config.yaml
arch: "dit"
num_classes: 11
cond_dropout: 0.1
inner_norm: false
width: 160
nesterov: true
ema_decay: 0.999
lr_schedule: "cosine"
final_lr_fraction: 0.1
Rows from block 3, named by matrix and row number. Rows with one number belong to one neuron. Each number is 128 + 24 x the weight over its row's rms, rounded and kept within 0 to 255. All counts start at 0.
# fc1: MLP up (model.blocks.3.mlp.fc1.weight, 640x160), inputs 0-159
# fc2: MLP down (model.blocks.3.mlp.fc2.weight, 160x640, transposed), outputs 0-159
fc1.212 [135 111 147 104 146 118 137 117 149 139  98 146 132 147 117 131 152  95 142 137  92 148 145 162 150 118 139 101  99 115 152  86 175 129 124 154 137 101 154 143 127 125 143 131 119 122 136  91 163 130 118  92 116 147 146  98 128  96 164 115 106 110 128 102 144 132 133 143 146 110 126 122 121 137 124 164 138 124 128 112 127 135 142 113 109 148 147 141 140 126  46 166 120 129 148 148 139 159  93 127  94 105 130 165 116 139 102  73  72 127 110 147 101 110 116  89 119 146  87 154 144 120 134 118 131 139 136  79 117 142 139 120 178 124 148  91 187  83  72 150 184 130 131 113 116  92 111  89 129 155 124  99 163 119 160  91 106 130 107 155]
fc1.213 [148 130  99 170 134 112 119 159 127 121 125 130 173 147  86 170 149 130 152 141 112 137 120 132  96 107 108 145 106 107 160 155 194 108  99 155 122  86 138  61 140 121 154 116 149 152 141 147 167 171 118 102 109 160 105 134 120 119 114 138 164 141 104 131  99 123 150 103 132 165 140 132 127 114 120 128 118 153 124 161 125 126 125 112  97 107 126 133 121 149 143  79 139 128 197 104 147  92 129 146 117 110 140 159  83 178  94  96 146 140 107 117 112 137 149 128 133 110  98 139 140 124 129 141 136 146  99 107 186 118 130 158 130 131 112 134  93 101 103 150 145 125 133 119 131 128 103 135 121 152 140 157 120 108  96 147 209 134  92 127]
fc1.214 [137 151 100 137 118 129 116 111 170  68 130 131 121 122 119 148 154 126 145 126 134 149 150 116 168 131 150 108 114  99 127 216 141 140 141 147 102  81 126 127 140 120 104 131 148  95 161 131 171 119 113 125 127  97 145 105 151 100 146 124 105 172 147 124 135 113 132 208 154 177 146  75 134 141 132 153 116 105 139 182 112 128 134 101 121 142 126 143 155 121  99 112 130 126 121  89 128 185 147 111  78 151 169 142 170 140 150  89 127 136  65 139 128 114 140 132 118 111 120 109 126 123 103 158 140 144 113 146 131 129 116 131 145 148 112 132 152 157 154 108 126 140  86 119 131 105 126 117  85 121 116  98 147 128 117 153 119 169 143 114]
fc1.215 [108 134 134 141 124 117 149 137 136 125 147 131 136  91 144 107 132 119 142 147 144 110 131  87 119 146 113 106 115 135 138 159  72 152 120 113 162 117 113 122 131 165 112 110 121 159  90 192 150 100 131  95 126 133 128  76 134 145 121 109 150 158 112 129  93  92 117 105 169 118  99 103 127 125 125 165 131 163 117 104 108 158 127 114 110  97 172 130 143 137 127 143  92 139 162  84 118 130 115  79 133 142 157 135 102 110 161 140 149 137 113 138 137 170 155 125 108 137 140 107 141 130 154  90  95 163  77 107 174 124 149  61  94 120 117 110 105 151 108 114 143  75 115 139 130 127  85  93  97 131 125 156 165 169 126  98  95 125 140 118]
fc1.216 [135 127 111 137 186 151 104 154 103 135 129 128 143 122 144 113 135 129 148 134 134 168  89 146 102  89 112 100 132 104 213 119 177 162 178 129 113  74 111 137 129 109 165  96 172 126 117 114 127  80 135 154 137 140 163 153 130 141 121  80 122 140 100 133 115  73 112 124 109 117 136  98 123 137 136  67 123 140 141 129 148 107 143 188 108 151 112 127 102 116 125 166 115 132 108 120 142 134 149 101 141 124 140  87 113 132 127 132  92 126 127 112 128 147 142 153 134 116 113 136 150 139 128  84 161 116 119 142 108 107 158 125 146 134 172 136 108 138 146 118 117 149 125 144  92 100 137 158 110 176 155 136  90 123 136 151  69 136 121 119]
fc1.217 [137 122 130 133 139 132 159 128 104 140 123 170 147 130  59 127 152 130 125 109 170  84 142 118 128 109 157 176 104 159 112 150 121 112 133 129 103  61 128 146 131 111 152 121 168 101 114 132 126 115 151 154 127 163 144 106 155  71 141  94 119 137  93 144 114 149 166 100 125 176 167  88 170 147 145 113 151 132 164 113 129 136 126  96 155 157 116 124 127 121 146 137 105 120 170 124 106  98 129 135  96 156 153 116 128 111 138 144 105 168 136 136 112  99  82 133 119 117 121 133 118  95 130 129 146 139 103 113 143  97 154 143 121 105  97 133 155  97 105 134 162 126  92  81  90 118  91 106 154 161 151 126 116 143 113 107  65 116 141 139]
fc1.218 [149  89 150 142 131  85 127 130 155 145 127  85 135 150 170 100 160 181 122 146 158 129 159 155 163 112  82 153 139 133 113 140 118 149 124 131 123 159 135 110 128 114 121 115 167 144  88 123 145 139 167 125 131 137  88 145 152 135 144 116 122 132 159  88 122 144 146 101  98 153 127 118  96  87 110 141 170 113  86 118 144 136 114 134 101 108  80 135 184 146 147 159 115 105 149 155 120 136 157 129 117 139 153  98 119 104 110 127 107 146 125 145 104 119 113 129  99 109 134 138 125 100 150 113 142 156 155 119  99 136 137 180 168 133 141 135  90  77 121 135 129 137  97 142 185 123 122  83 114 154 138 176 134 169  98  83 123 139 138  92]
fc1.219 [174 123  98 109 115 122 120 147  99 141 136 155 154  84 116 118 153 147 107 112 125  92 119 117 132 115  91 138 165 139 127 115 156 156 133 125 149 137  90 139 128  97 134  89  77  97 130  97  89 123 108 139 135 140 150 158 147 152 143 131 151 148 112 106 123 123 157 106  97 117 162 139  99 178 143 108 163 116 121  76 165 122  99  76 137 116 170 111 126 165 149 147 133 123 169 150 107 109 158 126 125 102 126 112 109 144 118 127 108 146 152 107 118  79 103 166 113 125 101 155 117 182 123 127  72  64 120 134  98 114 126 112  89 141 130 125 103 146 129 109 137 111 102  94 131 137 109 151 102 134  99 146 104 155 142 157 162  97 134 156]
fc1.220 [124 107 121 129 118 152 156 130  96 176 159 142  62 114 150 105 160 100 116 155 135  42 131 132 112 116  93 154 124 128 139 149 160 154 123 136 138  90 114  89 125 118 135 139 104 153 161 148 151 138 130 146 138 119 159 102 136 152 126 158 127 118 138 178 108 123 158 107 135  84 125 163 170 130 112 150 140 134 108 108 146 107 106 142 127 109 149 140 127 123 180 152  87 133 136 130 112 128  77 148 139 130 104 143 117 155 107 131 167 141 127 127 113 144 104  91 140 153 168  94 142 127 139 183 100 154 117 162 133 158 148 116 119 132 139 136 101 154 123 144 121 152 106 110 124 111 180 123 174 171 159 108 131 117 141 133 141 100 175 133]
fc1.221 [105 152 140 151 120 131 127  91 127 144 137 123  98 118 138 109 121 122 118 129 127 178 174 117 146 109 132 124 157  79 145 171 107 105 149 141 120 123 109 112 121 149 123 121 138 127 106 159 100 129 161 155 113 132 145 108  97 126 124  78 141 110 124  90  92 126  75 138 117 124 147 138 142  97  89 160 125 117 123 162 134  67 151 120  94 112 224  92 100 154 127  95 122 127 123 149 148 124 115 134 143 150 105 136  97  91 139 146 144 158 114 132 119 187 112 137 114 143 135 132 142 147 123 129 147 153 152 145 138 131 116  89 104 129 145 133 114 174  94 140 143 112 125  83 114 114 107 122 111 109 127 126 167 192 144 148 178 141 126 164]
fc1.222 [134 124 140 144 124 109 176 114 103 142 142 123 103 110 123 110 151 112 176 111 185  94 106  73 117 106 114 138 152 184 122 162  87 118  76 113 190 120 172 157 136 142 112 152 135 111  81 103 119 144 115 109 102 117 147 124 114  86 165 118 157  96 127 141 125 156 180 119 142 143 140 136 146 195 139 128 134 137  96 138 149 142 107 114 203 119 160 143 135 130 100 123 162 116 147 143 142 121 130 135  97 146  93 133 127  84 125 135 154 122 150 133 136 123 104 120 115 138 135 177 125 135 121 123 159  84 126 131 152 129 141 133 110 125 135 159 150 154 113 162 138 154 149 145 114 163 107 151 114 112 120 142 163 158 131 117 130 157 119 138]
fc1.223 [149 114 107  60  93 144 165 127 101 144 106 101 108 154 125 118 156 114  88 133 133 132 115 100 130 107 124 114 109 126 159 130 104 125 129 120 143 112  83 118 107 135 101 133  75 108  79 136 128  99 110  80 122 136 164 129 153 104 131 120 124 156 126 111 118 131 156 133 121 121 124 116 108 117 117  97 150 155 118 108 157 156  73 126  83 104 149 153 166 161 151 137 116 121 135 144 115  91 169 162 111 118 150 114 152 126 152 115  98 135 148 179 157  98 151 135 119 127 148 139 127 110 124 100  85  66 128 126 111  96 114  84  93 139  95 136 111 171 103  97 153 151 137 121 168  79  85 128 124 132 131 138 126  95 146 103 100 126 137 128]
fc1.224 [143 117 130 135 110 110 135 170 117 120 157 150 116  68 118 143 130 142 168 137 117 162 107 118 153 140  68 122 107 132 127 136 134 160 131  82 121 148 147 132 136 110 154 132 152 157 114 103  94 139 102 101 119 115  94 144 136 110  80 119 171  73 108 131 108 143 137 131 139 154 158 153 133 143 125 126 120 177 166 169 113 155 147 110 114 118 147 118 167 138  78 134 127 122 150 120 163 115 125 114 140 108 105 109 128 151  95 131 143 138  79 126 161 134  97 124  81 144 154 138 155 135 132 123 135 112 133 113 108 167 102  95  73 102  86 152 147 103 119 132 109 101  99 173 115 135 126  95 121 124 145 123 146 139 139 152 196 162 167 130]
fc1.225 [153 155 121  67 100 140 145 129 154 180 140 130 124 124 112 151 132 122 110 156 143 145 123 124 101 129 133 109 131 125 141 112 132 124 103 119 139 120 123 116  95 114 169 130  76  86  87 101 109 122 146 121 148 111 162 122 141 129 102 154 159 128 124  89 142 148 119 132 138 127 141 137 120 147 137 146 134 103 110 113 199 169  93 138 136 104 199 134 137 160 117 124 115 128 155 149 102 103 174 128 112 127 102 175 138 181 122 112 133 127 131 133 113 129 135 124 158 123  84 116  97 150 179 103  42  59 126 120 102 124 137 117 141 110 117 106 103 151 116 128 128 106 130 111 136 132 108 109 155 124 103 176 110 135 139 140 116 115 167 138]
fc1.226 [127 141 113 166 117 145 144 103 100 130 136 150 146 123 136 143 159 130 110 133 139 138 131  71 132 160 136 135 136 136 150 137 150 110 128 115 112 151 156 140 120 165 183  96 143 123 174  89  84 158  87 123 144 113 136 130 178 112 122 125 148 139 142 112 141 140 161 148 113 136 119 138 149 189 137 112 122 100  80  90 146 117 110 141 165 151 116 117 163 122 170 108 121 122 122 114 116 150 102 173 131 130 130 115 143 132 147 104 105 176 134 138 148 105 131 131 108 102 138 150 125 114 132 151 128 144 114  90 156 143 156 141  99 190  70 106 108 125 123 146 149 102 145  99 128  87  95 172 135 103 176  95 143  71 156  89 114 125 140 120]
fc1.227 [151 112 169 132 127 134  84 151 111 120 116 115 148 141  73 116 121 137 146  70 114 106 145 144 104 156  58 137 120  88 137 150 171 164 105 117 103 151 149 151 128 131 117  90 169 111 146 138 137 131 164 127 110 148 131 144 141 121 143 130 170 140 115 132  99 142 118  77  95 149 148 155 169 105 129 140 134 112 121  83 128 160 151 104 145 145 143 122 133 171 120 160 121 113 175 131 172 104 142 114 114 113 163 139 190 131 133 128 136 172 107 117 112 122 139 118  94 125 132 159 140 131 124 152 104 155 110 123 141 124 125 171 149 121 160 150 119  90 128 105  93 128 143 155 167 145 173 102 124 102 114 124  98 140 136 156  78 104 121 130]
fc1.228 [181  70 135 137 154  94 144 170 117 124 104 163 148  93 127 117 136 109 124 140 160 135 119 110 119 143  70 157  95 134 128 152 118 153 123 118 112 151 131 142 243 182  90 153 119 144 114 134 139 138 114 125 116 177 150 127 115 131 113 111 154 127 139 171 108 130 135 120 142 126 112 101 128 147 129 117 147 121 146 123 140 143 118  94  87 105 142 125 142 119 105 139 133 150 144  84 102 144 131 150 106 162 113  84 115 103 151 153 134 124 130 131 122 112 125 107 141 128 137 129  62 197 155  94 114 120 123 158 144 117 165 114 125 154 121 137 117 141 105  69 159 135 159 139 136 127 111 121 120  95 117 108 113 119 126 125 129 121 118 120]
fc1.229 [145 128 136 144 104  92 154 155 125 138 123 120  86 115 102 136 146 118  73  91 151 166 149 133 135 137 168 158 132 130 105 158 109 110 104  99 110 193 127 121 126  91 142 130 116 144 151 127 155 142 135 128 108 115 120 174 147 155 111 170 146 109 164 159 133 109 135 141 122 161 129 177 163 105 119  92 135 108 104 123 139 143 172 110  90 133 121 126 104 177 124 158 109 148 133 156 152 105  80 157 158 159 137 179 137 153 111 108 145 136 104 126 123 109  95 131 105 151 173 144 150 125 121 154 107 139 179 102 149 146 165 150 102 131 119 114 137 124 136 134 107 132  94 144 106 122 100 122 108 153 103 143 114 123 149 161 108 114  96 191]
fc1.230 [ 95 157 161 112 109 122 138 117 151 103 121 133 117  83  91 158  97 140 151  99 137 114 123 125 130 169 123 118 150 164 150 135 143  71 129 119 145 142 103 124 135 132 111  57 146 102 144 132 117 130 106 132 130  92 163 142 130 119  95 140 150  97 118 149 136 106 178 146 137 154 102 129 147 102 128 108 109 121 127  56 130 156 122 101 144 136 147 132 145 133  78 130 181 144 154 115 121 167 143 145 130 159 177 164 159 135 119 129 115 146  98 139 133  85 113 111 137 120 141 132 136 120  99 133 157  98 157 123 100 143 152 142 119 198 124 105 117 109 128 159 122 188 133 128 148 146 121 153 138  74 114 109 146  76 137 125 136 147 148 120]
fc1.231 [107 100 139 115 117  92  93 111 125 138 119 104 144 144 122 104 118 124 120 118 128 135 117 175 165 127 144 135 127 127 145 126 115 131 111 141 145 129 176 170 136 148 175 173 160 133 137 109 119 117 153 115 116 137  95 114 186 116  94 120 107 105 125 112 165  97  81 116 134 147 131  86 127 148 143 160 119 129 161 100 165 163  94  64 145 107 113 112 103 130 149 156 135 182 122 117 106 104 116 142 160 154 111 118 115 130 140 134 132 146 147 125 115 149 100 109 101 135 123 132 121 143  64 125  95  79 113 116 119 109 122 120 177 128 163 105 100 144  96 110 150 153 120 132 128  98 139 119 162 128 130 162 111 123 171 186 178 151 100  98]
fc1.232 [142 107  86 132 116 106 146 156 159 131 123 146 143 110 125 165 127 119 129  97 171 132 123 143 101 118  91 124 100 140 183 137 151 151 144 130  72 173 117 148 109 154 115 121  90  89 138 131 178 125 150 157 148 124 155 116 131 103 131 110 112 138 132  81  87 119 116 159 112 140  98 122 117 124 151 115 116 167 105 135 139 139  48 113 133 103  99 101 118  95 135 181 159 152 137 136 117 142 113 113  95 103 111 162 132 129 147 128 133 139  94 130 122 170 102 148 140 113 120 116  96 128 116  89  94  73  91 115  74 121 124 147 155  85 116 118 119 166 131 128 171 143 161 135 105 111  99 143  97 117 142 102 120 115 130 132 131 120 154 120]
fc1.233 [118 146 107 151 123 178 151 120 100 109 141 157  90 168  97 128 118 138 145 134 113 101 116 121 129  84 120 118 148 106 161 131 159 137 135 120 125 123 150 160 127 137  96 142  99 139 136 107 170  70 142 123 110 188 150 149 126 105  96 130 151 113 155 177 127 101 102 111 119 127  99 145 117 128 137 154 132 132 141 159 134 145 117 132 127 165 138 126  95 106 116 151 102 102 123 152 137 135 110 141 124 123 127  96 147 145 114 148 132 131 138 123 128 131 110 147 111 159 124  94 136 132  88 153 135 130  54 162 129  95 143  80 138 137  93 131 109 140 123 177 137  99  91 127  85 137 131  75 134 122 161 175 142 124 125  89  40 118 143 152]
fc2.212 [118  94 112 106 114 110 121 116 120 110 133 171 179 120  85 141  94 138 106 127 119 137 151 107 136 133 120 122 137 100 112 189  93  93 120 129 137 141 126 121 113 121 161 147 141 158 102 110 181 127 108  88 126 148 208  84 138 144 111 112 127 122 128 142 114 132 104 138 113 118 118 133 119 121 139 143 137 130 134 115 158 152 127 104 153  80 142 136 126 170 182 135  80 123 127 141 117 151 105 140 147  75 130 147 181 174 118 178  93 101  94 128  96 148 114 152 119 141 149 144 117  83 111 137 119 127 115 167 149 135 111 117 118 131 131 128  93 125 130 126 176 162 123 157 133 110 143 162 150 136 121 101 148 106 121  67 138 108 104 111]
fc2.213 [131 138 140 140  85 129 126  58 133 107  87 109 128 135 140 102 153 115 109 123 127 103 126 153 107 146 142 164 156 143  93 135 135  84 134 171 176 113 148 175 134 128 127 127 102 121 104 116 140 124 125 143 153 160 153 110 111  97 137 102 119  94  37 105 154 147 130 146 122 169 133 178 129 108 133 172 145  86 144 149 117 129 140 114 130 169 155 144 110 123 111  72 126 145 155 113 133 128 126 144 126 148 134 122 192 148  78 105 165  94 134 163 107 126 125 120 136 120 148 151 119 162 135 120  98 124 101 148 103 125 118 124 130 154 144 149  83 164 116 121 162 142 153 122 167 134 137 126 106 126 147 129 110 113 105 138  91 146 125 144]
fc2.214 [108 125 146 122 120 145 109 119 118  93 107 124 121 177 144 126 157 149 110 147  94 117 129 119  88 126 111 144 137 132 115 151 143 155 144 196 119 127 139 117 139 112 158 140 107 108 142 144 153 127 122 137 107 116 135  95  98 138 128 161  82 179 162  87 124 126 136 108 101  94 127 234 142 139 119 140 145  95 119 153  99 148 123 154 105 103 104 124 158 164 128 132 170 147 136  95 120 131 119 113 154  97 139 132 112 117 136 157 120 113  66 133 113 171 142 142 108 144 171  93 117 166 183 102 106 120 134 129 116 124 131 150 135 116 145 122 104 159 128 126 105 124 162  97  93 123 142 149 188 118 127 126 129 136 162 155 115 122 107 138]
fc2.215 [133 203 187 134 110 137 131 139  98 128 121 128 150 103 114 119 101 153 121 132 111 121 160 154 109 100 140 124  92 125 149 148 135 137 113 139 125 163  95 109 124 151 135 141 137 199 157  83 124 134 140 127 101 122 107 118 137 171  85 126 186  95 160 124 135  58 138 130  67 144 121  98 141 110 116 115 135 148 115 128 102 150  97 166 101  99 125 168 119 111 129 144  96 145 112 133 131 148 130 130 101  92 121 116 103 133 131 147 144 123 134 126 119 167 126 127 118 125 155 119 123 109 121 136  87 183 126 145 116 129 140 123 120  74 150 113 151 146 118 169 151 141 142 139 154 112  88  86 127 101 118 108 131  95  97 162 159  99 133 138]
fc2.216 [ 91 131 180 164  89  98  99 117 168 150 120 136 142 128 102 118 132 121 124 136 111 116 111 111 128 122 165 124 141 125 196 142 124  99 129  83 182 141  99 126 165 141  99 133 101 133  96 122 137  98 139 109 131 112 158  93 143 121 139  64 121 136 100 166 101 146 123 123 150 125 137 119 128 177 116 119  13 110 108 125  94 115 144 154 113 133 141 119 143 139 145 117 129  80  95 119 113 162 128 117 138  82 143 110 135 153 127  89 168 137 106 129 124 126 123  87 140 134 107 112 137 114 110 140 147 116 136 128 137 137  85 114 110 133 128 143 130 139 139 110 124 123 103 114  92 153 130 146 123  84 116 105 148 138 163 132 128 170 105 132]
fc2.217 [114 148 126 122  99 121 125 138 149  99 147 100 145 111 150 153 149 125 144 143 125 149 144 198  87 120 113 124 113 113  95 135 127 102 145 115 164 123  91 149 126 110 156 170 101  88 142 112 131  75  97 136 132  87 114 159  91  99 162 137 142 148  75 124 156 124 149 102 134 133  88 176 191 138 111 117 130 146 131 126 131 112 126 140 103 120 106 131 153 115 132 133 112 143 150 112 141 191 138 149 109 102  78 115 139 129 138  85 159 101 106 120 143  95 123 145  95 131 125  94 123 178 167 100 129 127 101 113 104 124  89 123 127 141 145 113 145 138  99 113 146 130 147 108 162 142 172 140  98  86  91 107 141 125 130 112 134 144 102  89]
fc2.218 [115 109  93 155 138 115 130 120  99 131 160 132 159 145 158 189 122 156 124  87 163 114 131 116 189 150 145 109 146 118 111  98 126 141 130 125  92 132 161 147 140 130 138 138  96  85 112 118 134 135 123 137  80 154 140 141  74  91 114 147 124 139 129  72 131 146 129 190 140 184 155 196 108  90 131 135 117 170 163 160 109 116 138 107 172  91 114 103 120 118 129 110 102 167 157 135 146 115 130 103 153 164 139 111 139 112 128 122  84 118 112 154 141 142 129 105 115 144  94 126 106 135 116 144 116 109 122 131 135  95 123 138 132 129  86 117 149 144 105 143 128 102 148 114  80  86 144 128 129 136 139 102 146 118 110 122 152 152 103  98]
fc2.219 [ 99 129 112 153 138 152 127 130 125  99 103 118 123 113 115  98 122  86 109 157 152 162 179 106 140 134  93 108  94 126 120  98 171 162 172 139 110 124 210 164 115  96 155 145  98 156 156 110 119 108 139 104 128 136  95 121 123 112 113 104 118 142  74 108 153  93 127 142 116 123 121 127 141 177 162  98 124 136  92 127 116  90 132 123  86 153 144 113 145 109 128 147 158 143 146 128  94 148 137 106  92 116 135 150 139 112  80 118 175 114 156 161  80 148 100  94 105 140 122  97 115  96  70 137 153 117 128 112 137 116 139 158 160 131 118 131 138 149  92 115 120 123 121 126 109 119 137 137 132 112  89 106 107  73 114 115 115 126 123 109]
fc2.220 [104 118 132 128 123 176 164 163 175 170 120 117  83 105  79 143 133  77  99 108 148 168 141 143  78  98 150 157 125 166 129 137  99 152 133 127 114  69 148 133  98 117 119 131 126 104 148 134 132 107 142 136 177 160 110 103 140 119 131  83 141 115  43 144 126 126 141 159 136 158 127  68 143 139 140 132 138 149 170 146  94 108 131  99 125 161 145 111 134 153 125 140 118 136 144 121 163 141  97 158 130 119 163 133 138 119 136  84 152 110 126 138 140  77 122 108 136  95 138 135 127 122 119 135 124 148 116 116 127 117 108  93  86 115 124  90 116 119 116 101 117 116 177 129 172 127 103 143 137 117 108 144 128 137 154 103 113 127 106 129]
fc2.221 [168 102 169 158 150 121  84 139 113 136 123 112 127  94  82 111 176 115 150 143 134 122 113 140 118 124 134 136 117 139 120 156 140 109  97  94 105 145 124 116 182 118 127 165 151 153 125  89 129 127 117 138 147 150 157 138 136 123 111 132 144  75 143 101 146 118 133 131 150 110 176  99 151 145  52 114 142 132 131 103 146  85 154 126 106 134 111 176  94 129 128  87 153  92 116 116 145 130  97 139 111 115 124 118 133 107 126 155 138 126 106 150  90 135 140 146 106 141 137 136 147 106 152 136  88 147  97 109 126 150 169 113 121 100 160 106 124 155 141 100 125 178 129 133 123 161 122 124 139  82 154 193 129 172 152 146  83 104 155 155]
fc2.222 [134 143 142 136 169 136 140 170 158 138 132 138 118 107 167 163 167 134 108 137 128 155 105 188 112 102  95 142  89  79 116  99 168  89 116 135 103 170  93 140 121 124  43 124 149 110 131  90 149  84 138 134 139 139 116 181 149 122 131 147 144 154 132 148 149 126 150 109 125 148 104 105 129 167  97 136 138 126 119 145 102 117 115 128  90 108 133 106 112 102 119 141 145 107 130 142 101 152 112 142 126  99 128 129 142 146 128  89 124 117 131 104 102 112 133 145 117 133 135 120 120 116 119 142 155  93 130 117 123  77 103 148 143 142  98 148  97 115 140 112 124 109  52 149 145 124 146 117  72 117 117 120 169 107 124 110 141 160 115  73]
fc2.223 [127 153 115 123 147 158 114 142 121 102  74 128 124 146  92 104 133 102  80  95 166 178 108  95 159  75 118 107 144 130 134 155 164 165 161 165  90 142 188 175 122 129 142 136  83 109 133 139 115 126 120 147 121 138  97 100 102  88 116 139 116 146 111 111 126 119 141 128  59 138 118  85 138  93 142  73 135 118 158 134 128 138 129 112 124 154 136 136 128 126  99 108 130 114 110  93 144 119 128 131 118 135 139 118 120 164 150 137 131 105 127 179  83 137 112  78 115 131 151 119 164 121 101  89  97 125 123 108 144 116 114 156 139  72  95 148 129 124 101 130 123 118  98 128 155 123 131 145 129 118  65 116 138 111 136 125 120 133 143 122]
fc2.224 [ 93 128 144 134 132 142 139  70 103 161  96  86 126  83  92 137 146 116 125 123 114 117 150 164 163 142 132 152 118 115 103  96 155 126 101 109 123 141 107 113 151  88 137 124 144 139 100 129 100  89 114 192 129 110 155 141 111 140 148 106 145 139 138 131 160 127 117 117 106 129 105 158 121 141 127 172 115 103 114 138  80 125 141 140 131 125 135 157 175 124  79 133 141 129 148 136 110 137 110 172 123 103 124 127 127 141 115 119 115 117 116 138 138 154 105 104  99 124 116 147 133 147 120 138 136 106 137 110 105  81 106  26 191 152 133 165 121  98 148  97 131 171 150 145 135 122 152 134 169  87 156 113 145 112 140 129  93 130 113  98]
fc2.225 [116 124 115 132 104 119 117  70  79  89  88 144 125 134 107  83  69 134 105 140 142 114 146 133 129  73 138 115 122 136 112 136 141 152 165 146 133 124 208 129 130 125 138 127 144 154 137 148 147 121  99 158 105 128  64 140 101 127 121 164 122 153 120 133 153 121 132  99  95 176 108 130 141 138 172 110 132 109  90  82  82 101 151  78  87 146 124 125 143 112  99 110 150 132 159 104 108 126 129 168 146 125 161 141 126 119 115 130 139 105 155 152 108 167 120 104 111 138 116 117 113 152 125 114 117  97 152 114 154 138 122 124 149 156 145 144 146 110 120 130 135 163 118 130 111 141 152 124 121 107 118  85 131  48 149 112 118 137 121 125]
fc2.226 [154 125 139 158 120 186  98 106  90 135 140 127 165 115 148 117  86 137 158 160 139 115  99 139 134 122 103  97 136 137 126 153 146 171 130  95 137 109 117 181 129 118 133 157 121 130 129 129 138 108 145 131 125 114 145 119  99 128 134  97  99 139 148 126  94 184 154 137 119 128 128 132 123 149  79 106 151  98 147 158  75  94 105 196 124 140 103 121 145 116 136 141 169  91 149 158 152 141 126 115 137 116 136 106 143 118 131 134 135 106 171 141 104 170 114 129  66 148  94 134  99  90 143 133 135 152 140 144 117 107 118 135 159 113 132 116 108 137 109 111 175  93 123 110  92 134 153 111 138 112 110  90  85 102 168  72 153 137 112 153]
fc2.227 [131 132  84 141 122 123 141 124 131 136  80 128 148 178 178 113 141 135 139 132 115 117 124 133 130 172  99 124 142 151 109 120 125 125 130  98 171 138  89 154 119 126 161 181  85 103 118 145 156 126 122 124 133 118 146 156 105 122 117 189 161 133 134 109 132 143  97 193 154 141 121 180 131  69 148 145 119 124 118  92 149 119 121 153  77 135 145 142 125 131 106 102 132 145 129 132 112 150 148  95 124 202 123 140 127 130 100 139  92 168 101 148 158 110 149  96 105 165 132 146 115 168  91 141 126 136 140 144  98 115 105  94 115 142 147 116 144 167 123 147 104 105 133  91 100 116 143 112 122 167 153 146 156 160 101 132 130 128 149 136]
fc2.228 [185 148 157 115 148 159 120 131 152 132 149  98 119 128 169 127 114 101 181  89 138 142 136 157 155 124 136 136 117  93 138 120 134 137  87 103 152 113 134 126 184 143 130 158 111 107 143 118  92 146 142 100  99 117 132 142 129  95 115  92 147 137 122 167 175 121 156 130 134  83 171 130 213 135 138  92 136 157 150 137  87 123  91 161 110 119 170 132 144 118 162 107 121 102 114 108 165 136 140 110 148 114 129 122 127 128 128 128 169 152 153 150 156 107 125 154 154 117 126 127 143  92 135 123 114 134 118 140 115 143  98 138  90  66 110 125 107 133  91 153 118 139 154 133 138 124 102 164 109 134 165 102 127 146 110 120 147 101 156  85]
fc2.229 [112 145  96 138 144 173  85 107 126 173 114 122  94 149 144  88 134  88 144 160 114 114  94 159 123 108  86 108 105 142 151  97 149 102  91  69 148 118 146 154 106 139 143 160  89 165 123 143 140 106 106 115 135 106 139 110 109 133 122 143 133 137 112 114 112 110 106 110 152  88 150  75 162 114 157  93 114 135 130 120 149 147 118 117 162 176  92 143 151 144 126 137 126 154 154  80 102 148 115 139 128 109  82  96 108 141 102 136 183 113 117 152 110 116 121 142  97 104 141 157 141 139 125 131 115 133 155 150 117 107  78 116 161 139 142 134 192 106 122 142 147 103 156  88 164 117 138 125 118 134 118 126 133 143 111 170 130 115 124 155]
fc2.230 [105 124 112 149 120 119 151 121  91 166 145 104 116  99 143 117 111 140 105 165 148 116 114 122 143 124 177  98 111 131 143 152  72 121 148 136 152 129 128 128 118 165 147 170 137 156 127 160 139 153 154 152 129 121 116 145 128 148 130 166 106  87 134 109  10 122 134 115 123 144 129 132 108 123  81 109 126 135 127  35 127 145 110 155 100 141 167 126 112 134 101 109 105 120 114 156 158 155  90 138 118 133 127 106 110 109 135 146 113 178 160 143 139 135 158 119  95 152 116 138 137  99 150 154 154  80 142 121 136 158 141 134 132 142 118 113 157 114 161 106 118  91 152 133 101 119 119 119 150 142 134 120 122 152 140 126 130 167 125 124]
fc2.231 [137 179 136 155 128 118 135  89  76  66 152 150 126 106 157 167 136 136 109 130 123  68 124 111 112 134 109 130 117 111 114 117  97 135 152 108 106 120  21  82 138 143 129 151 138 116 127 114 135 122 131 156 154 121 144 116 154 141 125  95 126 102 123 117 168 121 123 115 152 131 155 130 114 160 131 144 125 122  87 152 161 158  85 136 135 115 150 110 133 132 140 141 103 159 138 155 148 123 131 105 128 133  91 133 134 100 109 137 116 123 176  82 154 121 160 152 138 156 101 127 109 105 171 153 169  91 162 114 135 133 166 139 106 132 158 112 120 148 159 136 110 124 151 133 119 117 134  99 115 168 157 133 111 148 146 170 124 150  89 128]
fc2.232 [137 119 176 138 156 132 119 136 125 136 140 106 114 121 132  90 168 106 124 129 180 147 151 169 134 105 165 121 132 126 125 119 142 193 115 151 135 140 199 149 133 122 152 114 116 116 141 128 163 125 164  72 118 171 114 140 127  79 116 140 108  98 127  92 111 118 143  98 125  96 103 135 130 161 129 103 155 101 124 140 128 129 134 122  88 177  93 114 143 170 121 135 177 122 123 119 154 133  99 129 118 136 155 102 146 138  62 120 103 148 102 176 117 179 141 129  90 137  94 118 131 131 105 146 156 117 122 147 154 159 147 143 140 135 117 125 151 140 128 104  92 120 104 130 101 111 120 129  95  67  93 146 146 136 134 122 134 133 158 137]
fc2.233 [155 149 142 146  91 113 146 162 125 143 132 162  87 145 139 139 164 129 112 121 113 137 113 133  57  96 130 134 104 142 171 114 107 160 116 150 160  99 125  97 119 139  93 126 153 108 146 119 141  64 109 153 125 108 103 156 134  95 114 171 160 116 142 140 134 112 133 131 148 134 156  92 109 115 124 153 100 138 150 140 155 115 136 100 129 118 130 123 201 127  94 128 143 152 123 100 140 145 126 108 116  96 134 160  94 115 135 111 177 133 127  62 149 109 137 132 101 168 160  89 122 150 134 112 140 114  82 109 119  92 110 130 138 126 156 110 157 143  85  73 114 126 126 153 156  96 125 129 131 152 137 105 146 164 123  90 160 119 140 119]